python train.py --arch="unet" --model="image super-resolution model" --scale=2 --weight_standardization=false --attention=false --residual_init="zero_last" --shampoo_beta=0.95 --precondition_frequency=50 --merge_dims=false --adamw_lr_other_params=0.0017 --max_steps=11500 --epochs=75.6 --final_lr_fraction=0 --adamw_weight_decay_other_params=0
Rows from block 7 of a small image super-resolution model, named by matrix and row number. Rows with one number belong to one channel. Each number is 128 + 24 x the weight over its row's rms, rounded and kept within 0 to 255. All counts start at 0. Numbers have three digits each.
After each channel's rows are labels from the 100 images, of 14848, where the channel reaches its highest value: "strongest on" is what is common among them. Only what is clearly more common there than usual is listed. The data: photos of plants, animals and fungi (iNaturalist).
# convs0: first 3x3 conv (model.mid.1.convs.0.weight, 256x256x3x3, each kernel summed), inputs 128-255
# convs1: second 3x3 conv (model.mid.1.convs.1.weight, 256x256x3x3, transposed, each kernel summed), outputs 128-255

convs0.171:117151133140131106124120095092121146108140135124097127140118114134117083149109145093102116140164099138091141097103141116166100158126103107154106138119182186128108173137111148123106177092105113105085119134115152137158150105132140138130117120131110080127140126119125069147089145132139116141105145145138082119132080157114139135148149131114145104148152092099131094186091115115066155155112
convs1.171:149124132094153134133143186137134143128121120152167114143121133119166160096137093152103163120110125160138136154139129130144120130133125102094113121092115085150202144109171130109146146098123143134172167119127114119099083154109143146137139126133104134121151134139111120135151135121129147153128101093117186148151121140106094156127071150116089078089123126191107145135151160127138211096108
strongest on: class Aves

convs0.148:168140078153120155170129148109151130128143070141147177104169158113126124157142139118123133135156167142140128152141143098160163137139156132118118122116112127104117113136145127102134142154145116134138140121127140073130122094113130114138114123132107122107153093086153105123149135121092121103097136109151172108127098106149106133119096124146115133137097119127106122145149127165122119089116
convs1.148:113121126112099090139117111120093123105104182119141080141073110151140127151115096151161131113097155127145109120136107113124116117101117081130075143138131108160145108142113158128139135073114154140135145137137110152078140138131105121161124134107126117147134136209055137137114100173162094105135098131099119124164139143131137108116157146134148115153085130123147134109136109127128146128166
strongest on: order Anseriformes; family: Anatidae

convs0.114:108152131111145099177116106128108135172137100148121104131107094137133117131167103076093128161132141107168092172109087073106152136109145073160109138127138135166116113101160163132141152088095128099092145152093128124116117123109154144138106107184138077174139114172115076142136115163129108148153133074121143115126123106118158157122112132137114120182121121117108124128144153118128141102102
convs1.114:100124092093109089115134096080161092122096128123139130143124105102134126144112118149082178138135117151107161124118136105125112144136063125114121108102130114099128166136113159139124159087153143119139148144124110114144126127114143127168089147127135165101125106130127121143117146148107129131092128127122151171149130150151166113148123160071171117134148117131170160155073124110129150151139
strongest on: kingdom Plantae; phylum Tracheophyta; class Magnoliopsida

convs0.163:112120151148175145116101160169121125097127120097143185089107132107137113116120129114113135112076173200134149102124114104164091106111149180106156103087131171150121145141111106121093134087131112134112126132142088144139116139107137126154093166115112088136105117132159147113106124144133141119090118088110163082158128080113142140098182087140123113102172104158167113136079109105111142094137
convs1.163:101116110166114153158169073122139110144140110133150109137144114124097161132093100122150101120089104106171121072125117116109128118121135068125117145114056144143133090100125118113138116128144142145102125123141106166104102163181133160129147120076174119136118134140122136151113134128136118126211084165137081114101149120151136133135095138105114100088137151118105145121110126134142122126109
strongest on: phylum Arthropoda; class Insecta; order Coleoptera; family: Coccinellidae

convs0.60:106096133130106139129157134121069168084132107109143219176131145148151141149114137170127133109090112130135120127123150081121111121117135137117127121189139121100083117142135154114143100133149103140149137160138136104158138119116133160146157113125147133113108113132119123139108108108158100103158170146130131154145105147100149146085149124157117136141113142159172144167072100114101147152098
convs1.60:161107114159097138110070155144094108148110127099135072126096089119099136143128087128133110111168111124102106142115149138124158119178085122108137125123119139148129103118150131112108166109136152178147118134131121120105140124123123170116106161135149149128143111148093137106137123119134131150101106104130112150144188123146137116131155123098123146121105076127110137108147072172170137133096
strongest on: phylum Arthropoda; class Insecta

convs0.84:149158159128149112101138123089118135150118060148148110125122100114129133153115141161125143151185134152139155168140149133109133141127095176152142146129109119115117120081104117109106164091136148114153172136154162151137149204115147179191096170099118132096140157114122109077103151117118116151149147180126150181148141139139123144131114111130103123099112148140149095098109101090116121140088
convs1.84:097123114130114139182153133125151119151121151147143166127146148104121128099122117080109112143109162115115127113120126143129147100144121089143121139095125124119125121130150131128107064189100120099114122141117145136142114084108123095133138087132109098152131109122124142145121101153116151129105122100143160117103095095122136119148150123110119136150154127166090106130154126145138102109095
strongest on: class Aves

convs0.225:113122104121132127147117143144138113145130113120140102085124155108116090130148132103137122089141119138146155147117147117086084091138142093154123121130139164157087142126112139153151138106103094131117115155112068105118117169141174111142125175126123092107164167152144144176130130135106107151096087127122098116108161137167141150095094110161107135099133113108117057081171128071145122126093
convs1.225:109107137135163164138133114111126129088140162116139203116123069139132130175098101166117134147135156116149130120137132132123125196110099133094114139109098111133150105139121148136117110106129164127173177152155148155132071148142136146145150128183110136119118097115097155107118119091156156076137124123148183126143144093079131138171144121112108128166152160130144197141144161109090128117116
strongest on: class Aves; order Accipitriformes

convs0.25:096136126161131169097119120155105158128114113124136171110138158152118101100134101075136080137107135153187110116120130150128148093129157090154154163126106130147121156166129166105146112126138139126178114150107112104160128177113097145124112129115122155170129126101132131112119152132136185139117152142138150192121109171125096132145171119132130126099121147126126118077125154106113143105123
convs1.25:105124073085077111128114135113151139129157157137089167161125089107178120171107171151129167088088150172117117144106105101164133092136115110101122120152109129111110099103126102123108137097123101138150129135143113135134094113145219146117108127151116125106140145122143154127090106108121112144131149131127161129161150076100120123125113160172152174145170147154105101173149117127079139141151
strongest on: class Aves

convs0.184:126121159142122138114114109121118099125146153120128142109115137142170144150120162107105127136109112173076111116126128131160153111150110161134126151133143125151103127131126111137125172107135150092139167143134160127132120115110104126108136168123175098137131161093054140095085105153136103082144117126133129140121118121123155115112144131125100132144172167160127118177111128141128119116123
convs1.184:164131097087125132129143139115128128144086143097160128150114172129114113057172120142122192118166201075101094115118117113098112135145186154100148124109148127134118103145124102124105107126137151136130097139131128126096098114148121146091113116151139157084111104123168125098141101106118143136156152148140114098178128123152104127117147093144125136108114077112110124086163117113162123177104
strongest on: phylum Arthropoda; class Insecta; order Lepidoptera

convs0.32:110144125114103130141166126159151119138141151145166158149125114097159132143125083139124122158147130119113143108147126073095162122120164061130124138133127129144136117126083102121121159149134139114133129140134126126151131142119107087152144093148095082137135126128119106104131141101140110147104163141101095193132120162091117145125100141129121128080103093105130159107180127106122127116115
convs1.32:128108100084132088153090143134126126167089136144114171118110137126157163069136145095094168143124147120097125120142144138129081150103132136123160138080100106171152140098151158115096094094110149132157165120126123157129160148160125142132177119131120146141124124127128140112161191110097123153130095148161146119172121101075124114152132083170108145169129128156111118136097138126145130146179
strongest on: class Aves

convs0.191:107097108133123091119159116087119074143153169119152141117127132125101113142108143119140129143166112114145111131133148171107131154098144095106166103108161108157121135106091147165102195126112114149173143159090133127161123101139135107144153163145138147159081113113148093145146099125160139124094157103144112170128134173128146091112125160142074117096124116124122170116167085111167125183134
convs1.191:125155123113156141116116129147132136106117045125135168141119108160167109088119138163140144132108118111122145149143147144150122120139081133107089118123094080132120135113131120133137065103136161123133131118181153149067139139097153183099156125099118134097137128138133166131137123080121117145131097161102121106146102126131113115139105117165132162139073136125121143128129122129104152111125
strongest on: class Aves; order Accipitriformes; family: Accipitridae

convs0.177:137142103115167132156168144129118161121129120136158148125122107112092114111133114142106149126112099093190102138128135129097118192108132092137111136111124136143114096108105127131139117105140170134159193141105104151132151126145177079123110128116100139116116106127167090111119123095119096122111099123110131097101140149117157131145129118146179115111125134114125130113140136147127144148149
convs1.177:174107146146130146112146121087144115131108120171139094102197135131146115138120112085131135148110131129153143136075108154097139114090135083093086140123099129129130139136097161149112140151123129121075123120118112110068167154106125099134090132089148111133113098147132136140146168149128150149140154110152148123145106134110124155126136129111131138094082179100115138146157169105106124135115
strongest on: class Aves

convs0.94:115106161134156157155117164177129128160131155129159140123092112147088125135154123085149100092077061109157108100116088101088097092104125142098136105109150145091110127117114086125115120160113106137124144118114116146136107124128132101135175141120108161155158101119187141112152141149134129169122090140132145114121110093157096091096092117136130106128144106127091125144111106140111094120094
convs1.94:119129139156114130110117114109076060129105154106120127107137129116153115105097125123128094144111152135125162170141111104128132123147115107148132111122138115130185109081138162144114150110139099165084140121093119117153095122103116098097090112153128126133100083086099098088142121117131131113160140143153176105122116139091144123143137144119134127146126139082122157157158138120149145154113
strongest on: order Passeriformes

convs0.80:129145149120142119107121088138133118146112085166111133108131122123119177128105114139136109126136135117248133120141131099140130118164149102142074125147124092139121124109138128140145175152099141166134168172123175154143105127165088138155144151092140136101125095162117110121106094107125129122151190109132122190148095137123113144110118179141097129155127117099145164147122138125135148100113
convs1.80:153100136119115109156132200103137130134149188171140108184142124122104121111167162183108165108142151142062138117110086134138124088095112118127154128155148146082169138115142123125146137122164092100128138084142067124106130121106124155097098149113096142144120112107156122098113102128124117101126122141151109109104089152135149102105126076108137147090101137138120136119097081164156125148129
strongest on: class Aves

convs0.142:142119126153123163147150151151131125146152140116109095078100152130124112148101125111117100133121126109080128148125091116119122108128112138076144104163143124160140140208136129106141092109122125105103118148107155126094134114118112123126094109103154148154116123127093126150118071136121086153155149086117159114143128128102125120084093143139147095163162178141139131159110139156121114141098
convs1.142:084148121116149146134123095103134137111134089139124130116135143150124122125134193149141152132156137147167143111126133114109132168118183143161116123129130161091101161092145088145092148121121120134111108116113160120112131113148184130130123143112114078122128107108191162127163181158118189118113105138117142131145163128175165111137136099171126142137092074129134145108137139138134111095166
strongest on: class Aves

convs0.206:102120080074129077139145103108098179111137119100087179139119092118109089109140147148077121146146091122087126126089157138114151116170139121140121120113123156118076115132135142081118151094146105130162111149137149136166113112102134152121092132110120116110141107119138155116133157113096133099070104150176099088145099141106137116136101148127102141105138134149121124131093124136086144184099
convs1.206:130159164138182106099100113131104107143122165102136085121159181120119130174118115111150131131104178161104136141156133121124087150122100142144102151144124133157147149139154152157133133145169161103105133092116096133110156156107123100143154093131099107135147176115151132142115131119159120170138124102099162153135117127162124174114136097072157112167105106110133092189102129136150112077143
strongest on: phylum Tracheophyta; kingdom Plantae

convs0.123:130152137122153113165096136073119168125139103152140169106136206099114130098137129089102094154157121145144107077103140125134116142127163099123154121099147111164079126153092139106111108153105128102150121088131136087124158122097170170110134090137092093159144113110118134111128133134144154126113096062125153101130135116140134153093111097120098092138118131163102110078126109116120096065121
convs1.123:095127115104131174114173161192139105159128124127123186129118112135140134135124109146145151145120106114152112124181104156115130101115107141090144156097112155082160123132125167119155142115153112150119128165136145129139112100135054110102166160156130138128143139098157114112156125078116131123144160164133101149150122123110108157124191154149141156132149143101126145152164132089130127197128
strongest on: phylum Arthropoda; class Insecta