{"arch": "unet", "dataset": "photos of plants, animals and fungi (iNaturalist)", "train_examples": 38949, "image_size": 32, "horizontal_flip": true, "task": "super_resolution", "loss": "l1", "norm": "groupnorm", "shampoo_beta": 0.95, "precondition_frequency": 50, "max_precond_dim": 512, "one_sided": false, "adamw_lr_other_params": 0.0017, "steps": 11500, "batch_size": 256}
Rows from block 11, named by matrix and row number. Each number is 128 + 24 x the weight over the matrix's rms, rounded and kept within 0 to 255. All counts start at 0.
# short0: shortcut pointwise conv (model.decb.1.0.short.0.weight, 64x128x1x1), inputs 0-63
short0.0 [134 122 118 137 131 114 128 122 127 110 143 137 126 131 136 134 135 139 129 127 129 126 132 127 120 142 139 130 122 124 129 109 118 109 110 129 116 121 119 133 116 145 113 132 140 128 136 137 138 137 115 143 125 133 125 137 125 123 140 132 125 122 136 133]
short0.1 [134 111  99 133 126 137 137 133 121 107 142 128 118 160 143 143 126 129 119 133 123 115 134 134 133 130 153 127  96 124 141 113 124 136 110 110 143 137 138 129 132 117 126 120 130 136 129 134 134 128 113 132 139 124 129 126 121 126 129 123 132 115 129 137]
short0.2 [134 123 149 122 132 125 123 123 130 108 122 137 124 123 132 140 143 120 112 123 128 149 123 113 147 146 146 133 129 128 126 136 125 128 131 148 137 124 138 132 115 138 127 139 142 131 137 119 132 125 114 131 131 131 132 134 125 140 135 114 133 112 138 134]
short0.3 [129 129 132 134 139 127 143 132 123 130 130 133 125 120 122 135 128 130 134 129 112 117 121 123 114 123 125 117 130 137 137 127 133 124 144 120 126 136 120 125 134 142 149 128 117 138 127 145 129 118 145 129 125 132 128 115 136 128 119 128 136 132 131 119]
short0.4 [129 137 113 122 129 127 138 130 132 131 132 120 131 148 127 119 130 109 144 138 136 123 133 132 139 123 124 132 115 133 139 129 126 119 115 120 130 128 128 137 127 133 131 119 144 130 133 124 139 134 127 125 128 119 126 140 126 121 128 131 125 126 131 124]
short0.5 [123 117 120 129 133 134 134 135 120 126 117 108 124 131 133 152 118 124 127 120 109 112 137 131 130 125 130 116 123 128 124 139 135 139 130 133 122 146 133 124 126 128 139 124 105 128 140 143 130 124 133 128 132 133 133 121 126 132 112 127 123 117 133 127]
short0.6 [122 161 150 119 135 130 135 128 128 129 137 167 108 138 118 140 138 127 113 116 125 126 158 129 119 135 114 121 125 125 117 142 133 128 129 139 129 122 125 135 128 128 177 122 131 122 151 146 157 141 138 120 143 143 114 116 112 146 114 119 123 139 152 129]
short0.7 [128 119 136 121 112 119 125 142 131 119 118 134 131 132 128 124 122 164 142 131 139 143 133 111 107 122 126 124 152 130 116 125 113 124 124 132 120 118 122 125 129 131 120 135 134 137 128 121 136 142 118 127 117 131 122 115 132 136 123 140 127 118 141 142]
short0.8 [150 137 153 130 147 149 117 141 138 120 142 134 128 124 129 132 138 112 118 143 102 111 120 102 161 162 143 129 134 127 137 124 125 137 140 115 157 127 140 121 109 140 131 163 149 150 110 132 110 107 128 126 105 109 123 148 125 123 159 121 135 117 114 125]
short0.9 [136 132 136 130 156 130 141 153 124 119 161 152 137 142 122 154 139 176 114 135 159 126 123 113  92  96 113 127 155 129 115 129 120 105 133 132 117 130 132 138  95 126 141 133 135 129 152 131 126 133 115 137 125 129 130 121 135 133 151 137 125 131 129 124]
short0.10 [132 117 102 140 125 124 117 122 132 121 123 118 127 139 141 118 107 131 144 125 129 117 128 128 128 128 140 129 124 123 123 109 139 133 129 119 131 129 109 137 145 121 122 144 120 137 137 124 127 140 131 130 138 124 121 115 130 128 114 119 134 119 126 143]
short0.11 [130 124 123 133 134 124 143 126 124 121 119 112 133 138 127 148 113 126 141 145 108 123 120 129 124 122 125 120 134 129 137 128 126 141 120 124 136 135 120 125 104 127 113 117 120 134 141 136 122 133 144 117 113 124 135 133 114 122 120 132 129 140 147 120]
short0.12 [119 147 133 122 157 141 132 131 123 112 122 133 123 117 110 132 143 130 128 147 145 116 132 133 140 132 112 124 115 137 141 137 134 126 133 107 146 102 143 124 130 135 147 119 139 129 133 142 132 120 128 119 120 116 141 144 129 126 143 108 128 163 113 130]
short0.13 [137 128 146 132 140 118 122 120 141 149 108 150 134  94 136 106 149 137 122 131 132 117 138 130 116 184 107 146 137 130 137 103 128 114 118 121 154 123 126 129 131 120 110 127 126 153 103 130 119 115 107 142 129 138 132 136 135 142 137 123 136 128 131 128]
short0.14 [126 131 148 132 134 129 125 139 129 121 121 131 131 132 126 141 126 125 127 119 128 139 124 117 133 113 144 141 137 123 129 138 127 127 146 121 136 115 126 131 123 130 148 121 139 129 134 125 141 118 130 119 122 139 119 125 118 137 141 131 128 137 130 126]
short0.15 [138 117 114 132 106 119 130 117 135 137 135 128 120 122 138 125 112 114 139 122 127 134 126 132 127 122 140 135 125 127 131 120 128 130 122 131 119 135 117 122 130 123 110 107 126 121 126 128 129 139 128 135 131 143 127 131 130 126 119 120 128 127 135 134]
short0.16 [111 132 132 135 117 130 127 128 135 115 134 138 141 133 131 131 132 121 129 136 141 126 123 130 139 146 124 116 103 127 138 130 131 127 131 146 112 133 139 137 139 135 154 125 131 130 135 126 130 134 117 145 132 111 137 141 121 130 128 114 129 126 114 139]
short0.17 [134 154 142 148 134 141 128 132 124 114 128 137 141  90 107 106 112 133 130 147 116 120 131 135  97 128 119 115 118 119 105 109 146 112 126 131 153 119 133 139 113 166 125 115 168 156 139 146 141 105 150 139 123 101 120 172 144 150 136 126 135 136 116 138]
short0.18 [112 129 121 124 121 127 123 128 132 130 135 131 160 122 138 126 132 137 135 127 136 117 130 125 115 135 145 118 134 134 130 131 130 123 123 142 113 112 132 130 134 128 144 141 129 126 127 125 134 142 107 123 137 121 120 125 116 125 126 149 130 126 124 142]
short0.19 [131 148 139 139 125 121 136 130 143 148 128 154 118 101 141  93 132 125 130 134 109 135 138 103 105 182 123 129 149 141 144 129 121 102 136 123 164 124 115 135 125 112  94 115 132 141 129 119 115 115 122 141 144 123 128 145 120 128 112 110 132 115 135 126]
short0.20 [130 133 121 131 122 122 130 115 129 118 126 145 128 115 129 125 124 135 137 129 127 131 130 129 125 121 126 133 130 133 128 129 124 125 121 118 114 125 131 118 104 117 125 117 143 127 125 138 132 128 127 124 125 138 136 126 136 114 131 107 129 130 133 121]
short0.21 [117 126 132 112 116 124 122 122 124 128 126 128 135 142 134 130 135 113 117 116 150 133 136 121 141 142 140 129 129 143 133 147 120 126 124 140 121 134 129 135 134 127 143 151 125 121 120 116 126 128 124 129 135 136 120 125 119 120 115 130 120 129 131 122]
short0.22 [135 124 135 126 122 133 116 140 131 127 123 102 107 120 133 107 114 171 134 129 133 140 109 113 138  97 131 112 158 127 107  99 125 140 127 110 126 116 131 123 127 129 112 125 135 130 123 114 142 129 125 125 119 120 124 116 152 120 123 115 137 123 123 140]
short0.23 [131 145 138 128 137 124 136 116 129 123 111 138 126 108 131 135 129 134 125 135 136 143 134 137 116 118 132 127 145 139 135 129 128 114 120 131 128 126 134 134 131 127 128 128 124 120 113 131 124 116 121 130 125 130 136 124 136 116 115 118 133 119 118 133]
short0.24 [142 123 133 134 144 130 132 133 130 150 128 109 135 140 137 135 109 129 135 117 130 127 125 136 130 109 138 144 147 121 115 131 119 125 130 103 127 127 112 127 131 120 131 125 110 130 141 135 122 124 135 127 120 147 128 127 136 123 136 128 129 133 141 132]
short0.25 [120 130 122 128 132 137 125 134 140 132 143 149 153 122 127 115 149 135 118 139 143 116 133 108 150 149 133 114 126 137 124 135 124 124 159 126 128 116 119 132 141 132 162 154 147 142 123 116 119 121 116 117 125  99 119 136 122 115 149 133 126 159 115 130]
short0.26 [134 138 127 126 131 124 108 120 133 120 140 121 111 159 122 135 132 139 148 106  90 104 138 145 128 156 111 142 154 123 103 116 110 145 112 136 123  92 107 136 103 139 121 122 128 139 141 131 133 129 128 129 125 139 124 126 133 116 140 110 119 142 101 120]
short0.27 [136 131 145 131 137 122 137 141 123 109 112 121 135 132 131 123 122 176 153 122 151 146 131  96 113 105 116 112 168 135 108 134 115 124 127 109 115 126 120 115 124 115 124 128 117 131 135 142 133 125 127 141 123 126 108 118 133 130 134 127 127 102 114 135]
short0.28 [122 121 157 137 120 125 113 122 129 122 109 107 133 168 123 133 112 152 140 124 177 126 131 113 120 130 119 138 171 131 121 150 131 131 134 139 138 116 119 144 115 135 148 160 122 142 142 125 131 129 121 119 151 147 129 110 147 131 137 100 124 115 138 124]
short0.29 [129 160 126 128 153 146 139 132 104 135 129 113 152 127 121 106 134 131 132 126 128 100 128 127 119 109 126 104 123 120 123 113 145 106 141  91 126 134 144 120 131 151 154  88 140 125 132 159 153 114 137 130 123 124 129 135 130 148 117 125 133 136 149 142]
short0.30 [139 129 134 118 128 121 133 116 144 128 119 142 111 152 119 123 122 143 115 126 131 136 124 131 128 124 125 137 126 128 142 126 128 137 131 120 141 129 127 126 130 121 128 132 111 123 145 131 126 129 126 121 114 131 142 121 134 139 128 121 141 125 121 131]
short0.31 [133 129 118 132 133 115 122 129 127 120 129 129 128 140 135 122 135 134 124  94 122 115 140 133 124 138 125 148 122 124 121 112 122 113 134 144 112 135 113 145 137 134 134 136 145 129 136 114 141 129 124 128 133 137 124 130 122 139 141 103 129 104 124 134]
short0.32 [125 111 128 126 122 111 127 132 134 111 112 125 126 117 142 125 116 152 149 119 166 145 133 102 128 117 127 133 156 135 124 126 116 133 125 110 115 126 112 138 128 128 105 130 121 138 130 134 137 129 123 123 119 135 121 133 129 126 127 123 130 110 146 129]
short0.33 [114 145 129 126 134 120 134 127 129 133 142 173 137 150 119 112 143 124 148 135 139 117 144 149 121 154 109 134 116 142 134 145 114 117 127 126 139 120 118 136 136 135 139 130 131 129 112 129 122 138 131 134 118 108 123 127 133 117 145 142 109 152 123 132]
short0.34 [124 125 129 125 126 139 129 121 137 126 135 132 149 125 133 126 121 150 131 129 134 131 126 130 117 111 141 125 133 138 133 122 124 137 137 137 122 132 133 133 146 121 130 133 111 121 127 111 126 134 123 125 132 118 120 123 125 134 130 132 135 119 115 141]
short0.35 [131 111 111 140 126 129 131 129 127 120 131 121 114 138 144 145 121 144 132 130 124 133 123 107 125 106 128 115 139 120 129 124 130 137 123 120 116 115 135 128 110 120 135 112 145 146 136 123 132 122 113 117 136 129 119 133 138 136 117 122 127 120 129 131]
short0.36 [139 139 161 132 143 152 144 131 133 115 102  99 135 114 105 137 112 111 118 154 135 109 109 117  82 103 125 116 119 128 159 146 135 123 137 130 158 159 143 135 136 156 131 137 108 127 119 145 135 129 163 146 118 132 157 108 134 153 136 108 151 142 146 130]
short0.37 [141 140 144 130 124 137 138 132 138 140 122 119 129 124 120 137 120 119 133 109 110 139 129 117 132 127 143 140 153 118 127 141 125 124 124 126 129 139 108 136 107 140 134 124 136 126 136 109 137 130 146 124 124 151 112 147 121 141 139 121 137 116 142 121]
short0.38 [137 123 128 133 136 134 136 127 115 130 146 125 141 163 115 150 108 160 141 118 142 110 144 123 115  99 115 122 166 137  93 164 125 114 117  96 167 115 124 129 112 141 139 128 139 135 122 145 128 133 121 140 122 135 115 115 165 136 127 133 120 129 132 125]
short0.39 [124 111 133 131 124 104 117 130 133 133 134 174 138 118 144 136 154 165 136 119 154 144 135 130 130 124 117 119 135 120 125 117 113 127 131 147 111 103 121 135 131 122 135 143 142 122 120 120 126 138  94 130 112 140 111 134 118 131 137 139 129 139 124 135]
short0.40 [136 116  93 126 137 121 129 134 153 150 133 120 119 143 139 134 129 114 120 123 117  80 133 113 154 140 141 129 128 126 141 132 142 151 132 115 133 150 108 130 132 121 138 146  99 145 124 125 122 134 124 113 124 126 125 125 135 121 135 127 127 134 141 123]
short0.41 [128 122 159 130 125 124 126 127 108 130 157 136 156  83 129 115 144 146 126 114 120 125 124 124 131 153 137 110 123 137 124 139 121  93 128 133 128 116 122 129 120 150 127 136 146 141 120 141 142 117 113 135 133 129 137 154 130 122 139 133 137 118 132 146]
short0.42 [130 166 147 138 139 128 132 132 132 119 143 115 131 165 119 121 143 137 101 133 115 116 122 140 116 129 152 143 128 125 121 111 123 141 142 144 146 143 115 139 116 133 129 115 135 130 116 107 125 119 137 137 123 134 121 121 120 133 132 118 133 130  94 130]
short0.43 [139 127 144 127 113 136 127 104 141 149 122 103 129  99 129 135 128 104 125 139 122 128 113 127 131 108 135 124 122 138 114 144 133 130 125 156 109 125 135 130 115 134 104 109 155 114 127  93 132 130 119 155 130 120 148 141 138 114 142 130 128 105 122 128]
short0.44 [125 133 136 129 124 113 129 132 132 122 108 115 145 135 134 117 116 129 135 135 143 171 124 114 115 130 129 135 136 146 115 140 122 124 115 135 139 106 144 134 116 127 109 148 140 123 133 118 134 129 112 120 126 113 120 124 123 124 110 125 134  87 169 141]
short0.45 [160 137 144 118 135 149 129 114 136 151 171 124 114 119 117 119 142 155 121 109 133 108 134 144 120 121 124 164 121 131 135 122 117 150 111 115 101 104  85 145 129 150 128 128 128  99 133 116 120 125 127 140 124 168 142 129 122 104 139 142 132 126 110 118]
short0.46 [130 118 132 145 128 123 126 127 152 159 130 139 137  82 147 119 108 142 136 126 116 116 149 156 106 202 124 131 123 139 145 110 126 141 122 131 150 140 145 131 126 120 132 139 111 129 120 138 135 123 119 122 135 127 137 115 134 129  91 107 135 104 149 133]
short0.47 [134 139 131 135 130 141 126 137 130 149 119 127 138 105 116 122 131 114 135 137 113 132 120 131 129 168 140 112 144 123 118 106 131 129 118 123 133 133 135 113 108 128 124 127 138 143 133 118 123 109 133 123 120 120 134 145 144 127 127 144 128 123 122 128]
short0.48 [140 129 143 117 132 166 130 119 136 123 138 129 115 127 125 136 145 131 110 149 136 138 133 110 133 134 129 150 118 123 129 147 130 121 129 119 134 108 129 134 110 122 132 105 137 122 124 139 134 119 139 112 121 144 146 129 129 138 149 112 130 125 113 131]
short0.49 [123 111 142 127 133 128 123 142 137  97 105 151 125 101 141 113 109 166 137 124 170 168 132  99 130 103 116 134 152 134 115 123 120 151 120 118 125 138 119 125 142 120 115 130 114 136 122 137 136 128 136 126 111 132 111 113 138 139 120 120 128 119 123 139]
short0.50 [133 120 114 144 126 112 110 125 127 126 129 135 111 137 156 135 112 121 139 140 109 150 124 115 146 155 144 122 156 121 143 115 105 132 158 133 160 117 103 129 138 120 145 125 139 139 124 133 108 106 132 121  95 137 115 150 132 109 138 152 113 139 132 135]
short0.51 [136 141 125 119 126 126 138 118 115 135 124 119 139 123 125 144 134 130 129 139 141 127 131 136 114  98 132 111 126 145 131 148 130 125 123 122 127 137 131 129 142 135 138 130 140 125 139 143 142 138 132 137 134 129 125 130 126 133 138 144 130 139 115 122]
short0.52 [109 150 132 124 136 134 129 139 117 147 147 127 150 130 133 145 122 138 143 119 107 127 156 137 130  86 125 118 137 124 110 123 122 151 122 115 150 136 118 134 134 136 146 103 116 128 143 117 127 132 141 115 140 112  99 122 108 121 142 128 113 149 156 134]
short0.53 [128 105 118 129 131 122 134 135 114 115 129 115 142 141 144 158 131 119 132 115 136 142 136 111 145 112 130 118 120 127 125 132 132 124 118 127 129 125 141 130 100 133 141 139 152 134 136 129 130 121 112 127 124 132 118 126 113 129 133 118 126 102 156 126]
short0.54 [119 146 129 137 135 121 142 121 131 133 115 128 128 113 121 114 105 114 144 125 136 149 147 137 116 129 124 138 117 131 133 111 137 141 124 115 137 155 144 125 113 128 125 117 114 123 157 139 145 127 141 132 131 124 124 121 140 138 126 125 126 116 178 124]
short0.55 [131 145 147 123 116 130 132 110 130 148 119 107 176  99 130 130 136 111 135 132 119 121  96 117 149  80 136 126 134 126 142 171 144 135 137 163 109 127 128 143 119 132 143  91 161 125 115 122 143 143 116 139 131 114 149 134 108 139 127 129 128 135 135 133]
short0.56 [137 132 125 123 132 119 132 126 135 121 120 122 134 127 132 135 128 120 127 131 137 131 118 130 127 130 135 120 129 130 127 133 131 118 131 127 135 135 133 135 128 117 142 122 120 124 122 123 126 123 119 135 133 123 134 124 130 126 128 129 140 124 120 129]
short0.57 [129 127 121 114 119 120 129 136 138 133 123 129 133 118 137 133 130 130 114 120 129 112 120 135 132 141 136 102 133 135 118 136 126 116 117 143 117 134 126 128 149 124 139 127 113 130 108 131 129 136 111 125 138 136 141 131 129 124 108 131 138 127 129 138]
short0.58 [130 124 104 139 120 135 131 122 118  91 136 131 108 174 139 127 116 104 137 130 124 118 137 133 127 137 138 139  91 119 152 113 135 127 119 129 137 135 121 142 141 122 132 115 127 135 140 139 135 133 126 141 135 128 133 131 122 125 140 139 135 123 135 140]
short0.59 [133 119 130 139 116 129 126 127 136 126 136 132 119 113 127 128 117 128 135 132 119 125 131 120 120 133 132 139 117 127 141 119 130 147 119 135 125 124 133 129 117 121 116 118 121 128 136 124 139 139 120 131 132 127 129 124 126 131 124 125 132 116 142 129]
short0.60 [128  98 114 134 116 118 126 115 137 115 134 121 129 116 139 130 114 126 126 130 142 116 129 129 133 122 144 149 128 135 136 130 126 137 116 134 108 113 121 130 123 122 104 127 131 133 151 142 124 127 123 133 128 151 152 146 137 115 124 124 128 112 126 125]
short0.61 [137 130 141 139 122 146 123 121 109 121 139 128 173 112 124  98 120 137 141 145 150 127 124 132  96 128 150 138 127 144 129 125 125 124 128 129 123 104 129 134 149 121 134 152 139 135 131 117 131 118 123 135 139 109 133 123 121 129 147 123 133 132  95 142]
short0.62 [125 150 129 146 134 128 135 146 138 153 117 142 125 106 144 107 130 122 111 106 121 153 124 112 137 177 137 124 151 123 154 110 128 118 128 134 151 115 124 138 121 131 127 118 119 133 105 138 130  78 133  96 112 133 132 165 130 128 108 130 133 131 136 141]
short0.63 [134 168 143 125 134 124 135 151 141 126 109 146 131 119 118 120 132 123 163 128 123 117 135 137 138 166 110 128 145 126 127 136 121 138 138 139 157 152 112 126 122 130 119 131 120 135 136 111 132 142 143 124 132 109 135 112 120 132 154  99 118 136 135 123]